Weights of a small audio captioner: encoder num experts 16, adamw at rate 0.001.
Rows from block 6 of the audio encoder of a small audio captioner, named by matrix and row number. Rows with one number within an expert belong to one neuron, the router's apart. Each number is 500 + 40 x the weight over its row's rms, rounded and kept within 0 to 999. All counts start at 0. Numbers have three digits each. After the name is the row's rms in percent of the matrix's.
Before each expert's rows are labels from the 100 clips, of 14976, where the router gives the expert most weight on average: "peak on" is the class under the peak; "responds to" is what is common among them. Only what is clearly more common there than usual is listed. The data: synthesized solo parts of chorales (CocoChorales). In brackets: how many of the 100.
# router: router (encoder.blocks.6.mlp.router.weight, 16x160), inputs 0-53
# up: expert up (encoder.blocks.6.mlp.up, 16x160x160), inputs 0-53
# down: expert down (encoder.blocks.6.mlp.down, 16x160x160, transposed), outputs 0-53

# expert 0
peak on: A4 (36)
responds to: note A4 (58); violin (37)
router.0 102:520444473488526521506492505508518523526470493450399532512519473494518514551540541461530537484564524487500495526534546544467551491510499483457474533524489512472528
up.40 083:499528433536408514552547511480470470525627533482573485494480490450548498518530498552493479480478513522464432527463510539500558463508474419486434494530448455521497
down.40 085:427452498528516523511436535429553506505472533422452465456447538491503445559494541502545457557532477512499527499528477462560575550543486479529471514442511430499559
up.41 100:563466476485479489498511349427473567567545544453498597511522532486480467521556452497482477520490479450583487418559475540454480516464501537529471529492558527510447
down.41 100:517505557470437529478532544517477511461479478573502523441539561411484562457506589454457472534446501439483453488510554438521450467517398481529546447500491545406528
up.42 108:504544514489425536502491512503499479505478554507549537502495459510513489515475553530456507470490536533502401509458583517450467425442506548521526560521455488500527
down.42 103:447444503467535491494486522462517495454491491419488571506465473503578485443525557474469507453481480507467545528517539520514443444496493563510530462474446438500507
up.43 113:458549549514455549453556562551554489488605518570528436498485478503540500456399553490490495517387489481508471574443541520527496565473566557495482543517510552455448
down.43 092:418543510481543407490530526543447528492488499489552498465477491566540432465533506475431546425466542522538532453452548421503518547474507551407484542479474549548434
up.44 098:476479476478474539505586482563473482534552500549479437536528496511541457522434475479475467481523553536522452531451563495536524428451568532510430513589487548557491
down.44 100:491475514599512452526499503495522529593479522538468465549436508531415504535542477487528456557515548507485481422488508571578549546465552488461516474495523454493463
up.45 113:514527521547496527450518427518599540495481521449476546507501528432516469563527443546571441512503452547523473553562528522456489500564559545547528557508531538582466
down.45 117:535465483476438540509492485437494481477457480551476565483457555530448533482506519413485540518522494459564456473520498518502489530509479449579509418553471630480541
up.46 088:460482496459511484489489512480490505528474453499488426455503497530478482474483551497513572466470499498468411492513593551436526477484475496488493402470501454505534
down.46 096:499441551535530515520478473568529472471537492467559528520485486535513497524461401517555462472483482469529522573525495540501474496515500571459493535485470550569518
up.47 096:446464482493520510479535582507514528534505479483476431502493529536531540526467493595535471538485526566504453457457505587566470480470442528481548457565534573513491
down.47 096:398500468474530477533502544440489449460533475471521531519500592524540452532489528470462479419528470546505510558502535570598506541405496475510484504538492522556519
up.48 107:494519438478494541479515501525453542493550510520512474546507525591474505534493510452481506497505522490556462591578520514555545520443483483525487539531529571518402
down.48 103:504496557490491537517537587454481478559541511527509491517418443502492528487446508508447501557461442515471520470431490520591454527581499492436576503557589486488456
up.49 097:503450515531499540429504487514522508615481512487555433512500548533470536526492450528524461509461469573510401528409493505526539480478453499434470431526471463497460
down.49 100:462452499542576547446466530517427438530487510441501482415458547461474540481504458457559475492564504470535539381481457595531545503476506555477534485491594516509541
up.50 101:414531446486429513479593481458529545503566489570531507420556499502512483507439567561467553471461528524534510522473521474523535476547497540462496487527486547513477
down.50 097:466460448442485465523513556514433489415527513520445547492521583523546510511496534493459523488505481512469489528490535574534480501526500485470468540505469500539507
up.51 098:418541482499435464565457517523503510462502528516457524472531478470502542446477493502468435474435482482495471506510546486484472500518510449412510528471478502523507
down.51 092:523514523433529441458491503492529584531444465482476482469503512481524467528570593551560442496475592482506467478494548457504500531532445491617465487514482490527423
up.52 095:503486606509501498434541458517480507413551540513508463546485473498526531542444457495497442568509531495497467548536545528548521485465470444472395528514538523564507
down.52 092:483571467537549485493403580488516448519460473485474500551452508490469546439518446512554447461503499503493477433524540458591506512506537543448524513527540503476489
up.53 108:462556546541521501485506418508501469521469490517540440446535520530498509515510461613469450556457450478445505504503488455501525510515520522490508467524543468487503
down.53 111:538471523513477512472472542489463524579573492481501559487508452452432457502540532481431495545469549496577513456520478573477488456490448515594493520476470426507525
up.54 102:468523485518465513439540490467442539558534540494563523483447564462437467533516496538490495476485506551493517484441559551504502456456532508421444458497539494471423
down.54 109:489481512533545534464515436424486446513426464489446482498448486466453531469538474495527384579523530506487459482496447551506573547501451511526518514490512463475602
up.55 096:484543541507521447592446494481546434446593480532514494502571475451575425482477608522453538481484474507456482420481499441414484503495514482556559463523470491567468
down.55 103:506537524450534487502459500511434515529531493453536523443501517530574527482576531467488517539505504522510544538567526504477466500497510429484448568534533495557412
up.56 089:522498441535455477410557454567498491467522476474529469537468533478455525596540434486449471492435534492507497487478486508458462592530506461472478500547509494458456
down.56 089:635512532594462517528475566553515561511518543510539480552445460514498474494488484493467523502513427448529469500511401586537506544532504523532512457457471468467587
up.57 093:527443517617471570507533548520470527480495468504498548454497475514511453537579470527563565424508506502444527487475526499510558421483541525490598461548464530531512
down.57 101:533495470529484517520543501493533465469473461490514473514530547577439456533470466479568555409561533454429440459497477467460523539437559536443483540444503516514524
up.58 090:479485489504477488533516460457497444475503565448511522439483499493468500459499527518454470529493503531503525535524476474514537498512488539419616536470489488454503
down.58 089:512529499429496447536498574422493449448441479425529532482501581535571513509472512559448508463545533465563488515543458470529483463543501526541551440481505458535507
up.59 103:516459523465515531548517521516503481487524502555486551451474429573577459449472519452454516435536503443483504453534558522523476476481450530557456541451430495538483
down.59 105:526504361496490526483483547461476474452463502487434503475443553468595551531546535518535482438470488479441481529512496527589453482466460467512551573466487502517557
up.60 112:487486500507531524446482487490447479514477512506560489491456507464530449573515440536502478506480501557485493543402587517483497497499438545414481505481549426509489
down.60 104:492515538500613513476527520467542455551545463477421466458525497477530550424490461511545450519498556491514442506562473572508557528469470521534470530435510504486508
up.61 112:492438534439497506477439486454516495441521596602456572505561512480571496524463459491531507467508498483533535506519525497502482488510454412504471530492473535497449
down.61 108:499579586443479506532482574524569527469485522561538504549557430460569515458523550472495490498476424477526457491459529489472475465506489524463539440527425488551480
up.62 101:565521554460575460539547510481515534547511473517534412502433439483554496491549495573436431449458589534551457571489565452498481532549510557485427455476501441553477
down.62 104:532468499489554561502499486414525490474494499502481500503521459509501488533535470478581477500539496537493453526487496510569544428482516514494464571531535509476482
up.63 095:524523428480518434522458527472513470453500467541563541510429525497552491474506540581466479515493585463590497535504642538483432509513483504450432500497597505572471
down.63 095:548476517508598582545438458502484447466505512466510533540513481524489459520487523481572457523542507552486440492499506523499483492471486573577514531493459523498488
up.64 097:480583457517434479501552496456514511535476464518582450546523485476483503495485423543429492511457485569488518497515491554554452507398471526506474457508499492547503
down.64 096:512452508505605421494491524494524504550438477500491562469507552431500504465463508527512498546505453506541531426433411457567506458550560497490474523498536448435473
up.65 102:506491548429422499476520545530482530485578516508491519526553411534583469496518584485447572510467486489472520522450550520519448522479536465532503408525557557491472
down.65 111:449497453494510495485494550495519477469507523513460491521450521505512574543531590471419564553479427525431473474474552522565477512475545543488578555445531496489460
up.66 093:474538524527537528546459476462501521526511509524577465535498480484506540511482458498376462462462524522592448529479554557516556529460448435485502534490545441527548
down.66 095:462516521497517571468486525467561490531480503408470587412540526470512432488495537478518427509508509503493472546553512561508524418433527492506515539418432529523524

# expert 6
peak on: E5 (100)
responds to: note E5 (100); violin (35); trumpet (34)
router.6 103:510438513526587484451488557462482495510505479474477495475445491448560467560573490430518508464473495415450551429561436497447546491476439528484461461471514515560484
up.13 098:528461479490470528414525507513489474443478486504500540488518509571489473562498508461494452510535542496541459492535520464432501524543602463552505535495444490485447
down.13 091:541559539492537455526516502475431501522505542481503514497550611522475458569506522499511527437570467480504447460425476513439500531518535536482458500553466558565534
up.14 101:454448538535459518471473548468558492532497533524497503443535496462529494549434527463572481483564559524541530511457453541501507484525519508475533432584467507442541
down.14 109:503478486529518463497447460537490551489520557475510509526524481507437483566534447423547510527549437452492493422419554501492539530448522482564497506498534473448463
up.15 099:528504486491522479457522432492473460504465494496582415501506493545438425454460513462460508394500501494478498459538524462541468494429587377497442475494480502485499
down.15 097:500540521470489526494523470562480486519527462544580445522498500503462535411480444565552480543522528481506505507446490483488413524537516536519513512482511451546536
up.16 101:499521526552487547439428488488529538468492537548500470482560516419492514502476537437499513483551564515494469571483472528487522434497556574555529491497507526463538
down.16 092:552471568506481494503505448482510465462484552455445496461486501527494497503459518474487458499485489422485440459430546541487521526461520485532493521486527508467471
up.17 106:444501521488490515467539491528520529492553501532575442482459541448480481516490530543460484471512489544475437476408545509515497459495545480472453488505514500471550
down.17 094:483451536561530489542513448533534589536519413560535500478475515477511495540515479477458575533419456510406489505433561508574441495513473458484546533531489477470424
up.18 100:477500542553457571511535493456549490483513498543444481459527505528523481588542562505587533514556530423526467536459488555477458483516469489504512521561479550529546
down.18 104:499486515511461498503482474551513588536556516461465430479479395495496489512511504482534561523527490506446492576493512501450453520523530435524489473549474475449497
up.19 098:469520520527527558525488532581439506493477474542476488445447506503379470478463498562501503487441458513480523470427487483489470525565463582534551548431544530433546
down.19 111:443497553468415467517511525593529546448544528488514460492527471496476547516489429422550430540496561476503483562493548518538501500500514448459462548526495474449481
up.20 110:578541505528461493535518486518478481496539446535555534540480525550473536468504477462505509527480519544484427460522492499409500517483511403406431473475443419492494
down.20 099:509567516550506513530486448547426544460483584505518472478504544438453577478524390530508509469442475489498484513538470516431489538492527433545449447504520499536534
up.21 107:448531483523419555447535447509525435566472490527499516502530458495502546536584501508534518511585477466432481533485513487538473574505494485474555536562526500518487
down.21 092:524499480461533435550470523457513537561550459536451519421487489487507521515486494493618491443416491520548421485468500470520439559528513459509583499529522472465490
up.22 098:495472454476586439465522492475447509541494464523508548528481494472537497490544485551496446440473523496457515435529421493459489441514481546493477470562488506561457
down.22 110:537537522453501546512515560401486484511449421506511477509511520511563474397471508483492512465523448529511529501529525505545487460522436539507537509468457525566538
up.23 091:473505464525563521544477400503543507460511463588494447477476485488609562444484465469461498507464548450483527482510483468510456412488471480540452429537468531528432
down.23 095:561526490514497540503426527456456486504420504466509520482507554534543439439487498513478437522474504474507557528584456497490575448526399576474532491463510499504559
up.24 085:389545502461527462491555508520532528496597419523461545478483479460537535501567525531521549443492546478484487486461448461522489450507513502452503487446480513592439
down.24 096:558509515559503460525544510424443484512436476509507504492494427594529443479512517479510497454509514544507547501544465546473480517543475603500555490501502559495513
up.25 104:422461495457573466491532504478461531520492468485487525519463465504560527461554490465479497441461498497525571510527455508515500495479460522472517433503479511539470
down.25 112:491538525445500529506542544339464414508436494487468458489503545562569501505494548538501473467496505535533501480534505474533495464525457535458549516512504496571525
up.26 111:453493453462569483538524514525498528487456497464485519473460487536621496441476452514520492479442497486550566465517460475496460394494525564520448461509475481518466
down.26 111:509524519435434529474496542412502476503411510451494531491559510512601444470490518516527465507470479529524539550592522505551507486543434500454510475468439506577469
up.27 101:518472481597512441487487486530503552470521490531452554533489526464560482448529441515471512525506531470484466443503455559476534467489545440540457498519481473522541
down.27 101:523521496425539518479523518469436446512451518475423502548544593472506440507541496518540421481505505531514528505591533514528515430482447510534462456522484521559488
up.28 101:516416528472455539490444540552481504493531494593525465503552532441480530501554520532520525558522563492507415493497567496515501453421542546545591524482477610493558
down.28 105:517457468524514510482500453453480507456531455533537618451483555457501502433613459520502553520508532465419501502442440500430468532541560549446561508507497527504515
up.29 097:518483474501496538491472496548466469440537477609566479500529483453462520554494505511515422527545554486471499453466515439519509492561540512521572479479456520486542
down.29 092:500486461584457461443489503522508543529578498502465497476419537480470487585580533503511509564485527476416431528452534569548502446505508458484557551559503570431538
up.30 094:485460474463403515486499493524477474424532468527556529586523553481458471438473532508492549551594534551433451511409595540535500497489549509513518508515511539442524
down.30 090:512467543482465500510536491468540561460492546517501454487487471469476518531557514493553524517568471488487448430493457622514470453459519540472533562493575565421483
up.31 087:457530484507534468499532504510538561466554448561534457472508503544516532552463487523380425449484433493451575552518525473480493425523515497442466451514531456496464
down.31 097:541440488472476546494477579403493534492428440435526491542477532520529509503441502496464435534472427525570501494538555506559530435509424539515493463495503501540540
up.32 112:589499540433460555492428544529445486431481559558489597532553532497451487469530576470515524543482486472555446456501525454443489500452526455463504496438472541493457
down.32 115:514514478534505498426455414609553495480531500468479474540502505432440553500458482512497500493534470540452428552513421519516536499500549449550453501495562562481550
up.33 096:492516505515431537483495515552429430459546441538543520490490482506482567446504497588513410514440590501454494582461534521499584548488533436475475474567516452408485
down.33 094:469436504454464502503481478540555516555512506515471456521544483423439562534485507521416497516479449500538517490482444507467475521512466417471549484516499469476541
up.34 093:507497520482390427496510514414456559538539514433541553481462487456494499518487446418473450531387507498497496514552509552509558510509485490456459551473492474458527
down.34 087:453525457509485460476521466561474560492463500530501388540474506489455509462531555617511542516474535497527448493457586414516472555524543481425464536545496513445474
up.35 099:556519520554453476505474438494455568529579520546522501450491518417487486493556466510566471567489541496488449610520523540477507555510517460490515436499553528479511
down.35 091:501438490514607575502543484447476533502480475436478491499495480477493548540526513459518519364519489488479486412524548566455486565492456479461527555501459394504435
up.36 099:503480559543453534446517454456545475487526529514439495520515523486458561498516461500537480541492469508557516519447502588543545490462517510482531561485554482466532
down.36 099:493528480511402476474477538586432535540586511500532480526471467493397482519527490527526491540475530477512427587469537465479513480520568518507523503496562505499484
up.37 095:497459534597436500582541480476487484475470466516479534434484552513549465510554525390478539538533434447466524486509524438495498511551498552464541510530495478534537
down.37 101:512523402582470486501467521533424530522490483485488472497508435524410524487529511543488532526420452515555516488488501493495421570504566384488540477497486465509494
up.38 110:557444452501468447445562475468459530573529477496502481471468462501473427556524466511517508541508486503467455488506576491540506507489470470507422518511501572510450
down.38 114:518535489546583422500512444491514520513570531535508578492505517521540612463552434412558512485535500498525467531493541518511433533547492500490520541458491414484449
up.39 102:524500554463460510544500533501473473492447518460457549514541522468455492490524553481504580561508453510503520475423555491434550514520471574524507484457477505476516
down.39 103:446526476527491527416471496606535465442564507479411471549498488469433569561457475451510485500542498402492468522470505454490517491460541445479465532505530511446523

# expert 7
peak on: A#4 (47); silence (38)
responds to: note A#4 (56); horn (39)
router.7 082:589469528448466455430456579546369538528473528460488430485531517560505508463504547462539486499512497493499497524603508531492558538469496526527446505484492542556473
up.13 091:536481481505515401573535518501471459427518526453509409454532465477477497483489490534531487514403512505570500515421493480493538518499479498459529508467553549498464
down.13 102:432500556512477457481521508481554434466398444465390571483484548504581508466519476454602488553522473443524527505583485469489567404505506477545553540556527520463458
up.14 095:481481407518494460621456456514465498553480496484540487500406485515450475471542504495463491466460434532476600528445531480501514520558553433423472500493534463507513
down.14 104:532600512524562555535475585460499462521412485476493466471492562471580486505495518537460426525451519560538545511563512532523495488463518495447521516520552503495480
up.15 092:507497468516514521583548465464456507547545494507498464485540494505476469491504511558537530523523548586459546534434509525480482530557511504463532447470517478524540
down.15 092:480543484424465525433521523467531473514461482410484560486538566501538525444522521459519509494486458575432507474531549482546550478594519411523542469491509530465455
up.16 089:481517441540518451526451512625479497520540462560511522490480527538473531448460424579490522527569536525500515545524560514506442545520514484500550520506529491435506
down.16 097:439453501452482477490459511507502432436446512524440430455483522456551472530455426488498450496509490498427508417573510553516525493527451517511519519544516554506545
up.17 107:533505461474515489474487529534457529490509433547571418519514514508532408562493493561462546497494470537499517483435484518498472488528522543493533493540482462526596
down.17 107:530541477483493536473531519517446512494505390438516528552515583504526527506557481531449470381509523545475544520463469485525479478496604490505563503523474479565575
up.18 107:477534518441474459538463491530507539538469418545470450422562455446479523433502551569536541494443492541462448500427578464505535511509493527538518496507561519450496
down.18 103:521521550458482577427483523508606471499472529444460499543528430564514539491492487431566558483560501507514547542494512532447508423560497558529488560514535528548521
up.19 101:520558534494500457565526481475528461464562533531547515458492458534531538492477524502411523502479519526587488485463491491545418493452519401543507491532460568507518
down.19 102:506463554469484492607425549465530500367522494524554438477535453383576506506478538575510488523501426504374525504511548491482523440548478552530506507496494466525406
up.20 099:511489523515470457452541531561469475554536467509540497465485504496495534499472481539548432479543510500477490551477592440386524495522548532477530510414507509410457
down.20 096:495510469527445486484446495496557462537482497516459466487482526479493596513516487535511472496492501508560492451521506478501499523487513457446510556520458465511500
up.21 094:503474483462518510467500487509440528456534531528518576508441537460542502448521472519516486538535589528510483546574478566469444539539422576486499526485459441522482
down.21 090:557521437513501512490498526509568536501466434565461480514528491482487484514498493487499517527489543474499538415560536439565503489546498442514472515530551467461448
up.22 095:522572570465486521581506493529533460518546447544423495533523394458471458416507552501490491457463542558428470546471585517538538526536511537470452573499545526504490
down.22 101:547477523447484527452461543501484452510486575525470558504537422500563430475473592470516566521471500427572497518439519474510556473559521510500546495498582528468538
up.23 105:445549434573539511466449506491496492470505432509451374530494508543493426515534499526463501462488448544517478476475515531529420498503547458393409433462539539572438
down.23 114:535510464479546450446499495519461520512430507420559492525547512499517519520531480524459471411448488530463505438507558485547447518481506516398475480484522483484544
up.24 098:561511447500549504513496480552458464534530481499544521586460460531470529458502459507453458462523566483462453465432503464526565532470511517492522529570512482533428
down.24 089:503441487553484483485559531457505481509482506470508463437515565490530584531496476501561514523464491458509568434521542539528597483486437501519528465531548469491505
up.25 097:449521505444488478494553456568491517530581402558475431505506457524543503537498418526496487543509521480495483548428404525607475457508475476420540537486510515523481
down.25 094:534502542581564460436519494418505487462459423465552490494481518476478460505521454551565566470465508524528555455585478500563525560499489390503492446491556449515522
up.26 096:465517501460562537482531459455470490514479419523497500501516546514490479532531476610527514522497545495540603523482516521546563482591457525491552496488540527518582
down.26 095:500473471524519445481510524528529503450421487461506588579450513532542520414527463425517392493463529488517508494468491464459551512493548431535482524426461519497525
up.27 100:430452402504498459484558500464481508506532508548525542580530553456574570465467525522574520470508547492502538463475552523522547537479490476433464453438499497537541
down.27 103:520482518545515492505471487518462516442523491517506459500458479491516438511520457566474410561516507494521513513543439539452514493466407416552458571431477462535537
up.28 097:446465460551541486440558501530487516563525538548479574552511548491557490478517508523482407566554532502563476433541508515506474521476473458497484585547461453455487
down.28 092:471478509498462551508522484582491469521489512536571446486445549476483525505490473450472508567582542516507503486432526502498493481459489478445538555502432480497515
up.29 097:488489467559521445559512532474498461460614520522541469532486449476461507477501523578452469571453587506593534558392449472540518494556541477472489483526509567491482
down.29 098:461465523443531528513460526504549493415458529503508487496543514469571542478429503437475555496468446536458497457518516473545512387504533474497516413494507465561477
up.30 096:494540490482410495521503545575506489474539417499389516499504502466526527506508569533475459408414449517535536516434422481489477469478472478550472491514510494572535
down.30 095:474571575499481481491497421513551554498481519491503453471489506523435486534483556503473498534497598478460534530532517550519470427508497493528525513485529556424440
up.31 106:457568524577511528480530565482471522461503521577526564519513481525526531532554463507476494480531535557472522491443502468497533504473440434403479494465477508534546
down.31 100:456541562546459503508543449523589509511534495501539539504566526486462480527421421428463520524491549526554538514439513506503561499528524439487468486528532502484544
up.32 095:525478484480444536463548470532522503480542468569507484472560450486479538440561535526485556446352526459436499509479453440534489505594510451498570440535548495544545
down.32 101:520504424539468556487474480481535527489434489505568465472505510485550477543457478421530477530521497538548526545541501486524544423499566441462445417497522521509498
up.33 100:549489529533464459490503526474485496514507517501566535477508462550485565482508500472497508490532522491505488515555578528536526494472479457472472511524502455462446
down.33 102:455458518536477515440504477482515429473512532485451569479520476473410456589439486444472540494537505411424543525520403521453504505496463617518452505579480521446475
up.34 092:409585486495531496511552463559416533503607518573526490526503514433501491477535419526469494490440490515448468491442454568500567503458510482491544511499508473484518
down.34 091:515459538496469565419546422499511442558459487504520476514454542500493493536522470540531448522484512572486543456495485531520443509496489418498524493451462517486509
up.35 108:433486466481505452489535459519502467453441525508497475475473446474557535537568493535546453525442547521465541539473526504541457546568451518430461539580563554580490
down.35 091:463550505425528457548536498554532532532477424537550449515535445452486591534525490503542480533480504528552490487446504386570465480528506436493560445544498490534465
up.36 113:479456489481488521511525458524433550490586597512528534525467503443481530535556466530519449462555517473564573522446552500553523498535499503514488527503444506534484
down.36 097:414486508541456494513483489490492501384499515519539438411487532460513543496511522517491559531518549459495534429509446489492483508448567509474536550461466513471491
up.37 096:476598605500560435545541459536434443493525480512452486439549501483453488547489534562527537530524545520533504479451481450524472499472500504530521617503504572510417
down.37 090:523521510487500463432469518499490511441465529477464478476609480449548524482505491481491549456559421503457517442628492463580499436501510529518519433529512546453510
up.38 106:476613542496468495537487461475471378491525459488474480453611401513487506458454541496489552505498510564437564557435555488476497486458482490516553553502541500468525
down.38 109:514503617437503576506473585413534461439450525501434540466541417486571512443419548461555586496484501475486497512520463508511533411490483523555531503460534515442516
up.39 098:453521452470420513485566440484529505510485485600480456464540504499470450512525497562444527433462503524504541481456475460591507492582523492477572511491497548405540
down.39 093:454538500476457531526510549465566497422447467471509473529566546508513498436455502462601534513522435546477449375530496466498454501476553499467506512513561504583491

# expert 11
peak on: F#4 (100)
responds to: note F#4 (100); viola (31); clarinet (31)
router.11 095:513481521477542513401472515566499583537443564474478484561479555550521459548457516445502485509617491485462510477500508597480532498548498558583484479434551471436483
up.40 126:452537470486484455462509564450458459471506522476531554490465490572609435503534534586516462373502488540501532537558436407544534477455428565540453513482496459456498
down.40 118:430521442533434461524508529446479465453465534482537561471477502610537483476535528488503490466466504582519488498524480464506468486456492500505499568459471482424455
up.41 104:557562457512501542506479419521485449516481572496491512486534497483497509512522447559496454490456494565606541556499479479464480507474494486494559535565532500510570
down.41 101:451385527511493506476525476514501482504531490494479512473428445491474484560456482563491510465511577436477496496539507522483528527393541456538507498484489556452544
up.42 101:453442492433550434537514490435484504513480462517519567556464456535508486505529467580486470513554576415466471561515509439524491532523508531526551470524483490434517
down.42 100:491543492488394487469559499550478512481513458467526494496562518527529446421521497490523532490460515580437486466492536488461609445446486456505494525509507444470506
up.43 110:492573503442539493538458469476535432503471486558500471454511538494468564495446483509506527504428521469567477514516538479461528510476482530498533544504588515525528
down.43 088:429493505468477510500418477492470515467523469497502534519530482501481533567579526518566528530521516500494456546480525537456479418372465512501498481549524390462432
up.44 097:523428557520518578459533413465536449492469531491498460487534492406530479553529537510554450564504436464526485494603520507527484519445468412476493555439490458494511
down.44 109:508437535578555537460540507432596490574457490515501487464512481441497434530497500517457439484529418490523527453497508485542453486546545549530539538504510509509504
up.45 113:579473516549489498441450531464538490536535523532533506483471578503511498548468470505480453505471470516560506498548436501557549426510475497458465521424426464491520
down.45 109:434514442478507538527526506426516409492478443460493451426559553471545534575575453532541485468464534474481553471547550457553439540448432518515537553518459509515494
up.46 122:477468488506427486562509518420471527493501450518508508466471536585570436477507486554513446404526507535483457542530500410485522473439430517563447468489465454467502
down.46 114:487531468544487467504523553518469427513468535508484557485497515578497529453510537495509503434451468562468481524500535476519507479442479517542526555457511514439520
up.47 108:462508516449508535482502489537478580457548576511477437531514474494487486508504466525506530562439521561452502469436543568475448560516507477521477477467572485396473
down.47 106:527476603475534513501464576492546591450558526484467543608492415425533519487484581477469483520524461458548459529459524479544528431485481467478487450435504485498496
up.48 103:520505491570488556471485475431559456535572525477498550420504512422544544538506524454494511549504527380574526496554526524463501479514465481499516472501409479477556
down.48 113:447499526547554561508506532538546466530427493465437508455511509515544482520470476475490450490506463542489577422445487512534491482464519532490577523423523499542529
up.49 103:505505484521498478481570608420497446465539545470522525461449463511559429530539513535529526429466532443503464464481485436498524491509493533516534549438514481433525
down.49 100:480557451473429441469537553462448439457453490473558517480473495571507507455532483520514490512435515554526514493476496411562495478522456496524546517514534513488497
up.50 093:458504486489519542467419483448509539506522561540498449545575467541481491520426459536483451524572535499515483464414484559491502472488566494498501522440496505497522
down.50 096:545472560483503549444536515525524534431525539425445462609473488422530484535488554416444506565513450456437497494464522547486490470551440470491505435464508504502444
up.51 097:548613468532493512483477506536508411456514487477476530484491469454480570463389433578488518359479515567468504529559443503489507497534501552512519472509472524561492
down.51 085:476463404539488422522518470585468561546446480557537485473543497496483474525574454578467493523518472520505510488580454569487481512509530592519498438551509480515404
up.52 107:474466539532553456469483512492516469560518478437507529443497435519435533525518523541505494470486593435473515514521446448541561444494412448547553514503481560501544
down.52 113:498508465518416478518514498455505449501516448498480537461485519522532453539470449549587481475493517541464478430461492435474499550410546496499521524516467481525499
up.53 103:458580504440492506445548497498532507456478457551462503478576458519510521561458439547439450494510548526570494518488494465513552495567520515523541500545475535557520
down.53 096:472631468454468472553516469468457472498491468527461479519440564500522514528514538599507497424473536595458503479471487435483419543507501502495541483561525494526464
up.54 115:531433468451586460469404416434479520495496457465457524495547472525522506551492538506512521528581574439418501471514433434512522471495564466527503528503453515516496
down.54 119:564524534593443503439461486559496495487472471443546539500534589468501494429483467497579487494554497480417506468536537568457522492495485504510444487479463490459577
up.55 094:512493495539525457452509490532504503542540521518520480418521537484517519522477438533441541523539491540490468463477410472465432464507538480436509512561492448528503
down.55 083:507497504562443483555481549501490473501474498451536540514444556502508487567549503528470461446501555467496600468524492400487394477579546547487438443463447509487516
up.56 094:439486425504509564555558518458477502530475468477529502371496401470520507562528417583435482477421574485487504537494545512477473554507470491499553451532454511475586
down.56 088:479512497520477496547529474496534467514535498512509525509518537468540521471485477478486532470462489502522513489542418479499505487481505517587483496501514519466468
up.57 097:514467525504499537492468443490525427496527544477504530424476523387474495537514470468569437485488416497487455451495512506551541507516505434492580471457448522527582
down.57 100:501476443562533518448517464469431411528484504466462516402501533473431482543486446570497491490524502509526476481561467517473611514489512485462529544476490520525574
up.58 094:459434483532474493506573498429501503476587530497461518446560517482552551453471572504488513534485473538542533433535500454494568508495471434580550528499534522400470
down.58 104:454540475465478502481530513511506462507456438496417427516553560511525490531512455526457455501514414564498521441492535508531473470480539571527561459489533566570521
up.59 096:527535502551509578499450527547431475487480523446448517500516472468545482397518465537504462536468440546546522487614505480496507458477537466503431521485454495579527
down.59 096:555465509557522420470524471498435530553514566548497443478496469468457429508491553543463457472512520435533494507503476494505487572592567552545494481517483462474483
up.60 101:540493524528490489458509553410565451434511547461512533457431552509487527551439500505525488573451492508546491434555528461537517416512519480528480519420488435468561
down.60 102:491475461521560509540519518519558444548436493495473474488563561509521465529534468559517505513482479547533482484488482476512507495485459532426560519524485545633549
up.61 108:508490502481498488513525497489472451520478483497475504447498514527436472441478513475427509454465538490527531498519484478488539507522439510499462509487394526571557
down.61 095:508492489496521531517440497561525604516550432537540417580467446470462455442527526508525520563475485569447468533433529531598494526570567480559464434567480453457534
up.62 108:447504492481475509536529485484529437495499434536470509432545525488524528536509459556451493484493500447465497553520500482489456536479489515507534535496553485516528
down.62 094:534554516475455479536515470541516508490515536548553465492458425465498470508418540518535522546497507505521494468454479451466522510533477523502537444527509536462450
up.63 109:490504480463563537513460502562507591496549509527509423564502427491485510515468519464457558538551586494414540466404522535487453521530546451493468461532579500525507
down.63 102:540461602504488567498459525530514541463562540507526465611468428462411519447524572418528571526473435498488476500489472543551533499527450419510502452508582436493478
up.64 093:545527513550446498480409504397441432533444467517546479451538484491540444538440419531468467426492479520482510550548490470448568484500516519494537467549463516523480
down.64 082:457492532572520440503599503522431537477457510477508492459391513540469543481508533510574487452536530490470519421441467541518534546469505508445420476529413509462440
up.65 096:532482477575523481484461509541493497463484437513472522452503523531591449495479522524515524503496496494494513507568521578503501414499592528542508529557439508537490
down.65 095:542458538555480492482546500488480448595499499539479531443458460505510530448512490486488440499498541517570508413511437500424479522431459486517525463500499488478517
up.66 092:513483430550504441440527594442548463467503465462505554465536486485571474476528521503517515504468454414503547473612531488543546495517567529582539494565484556520508
down.66 096:481443551483454451551502482473481381516476500507436484451522526517569529545513556480480447450440455487524482473530523482567532529522519495534518478487450503427517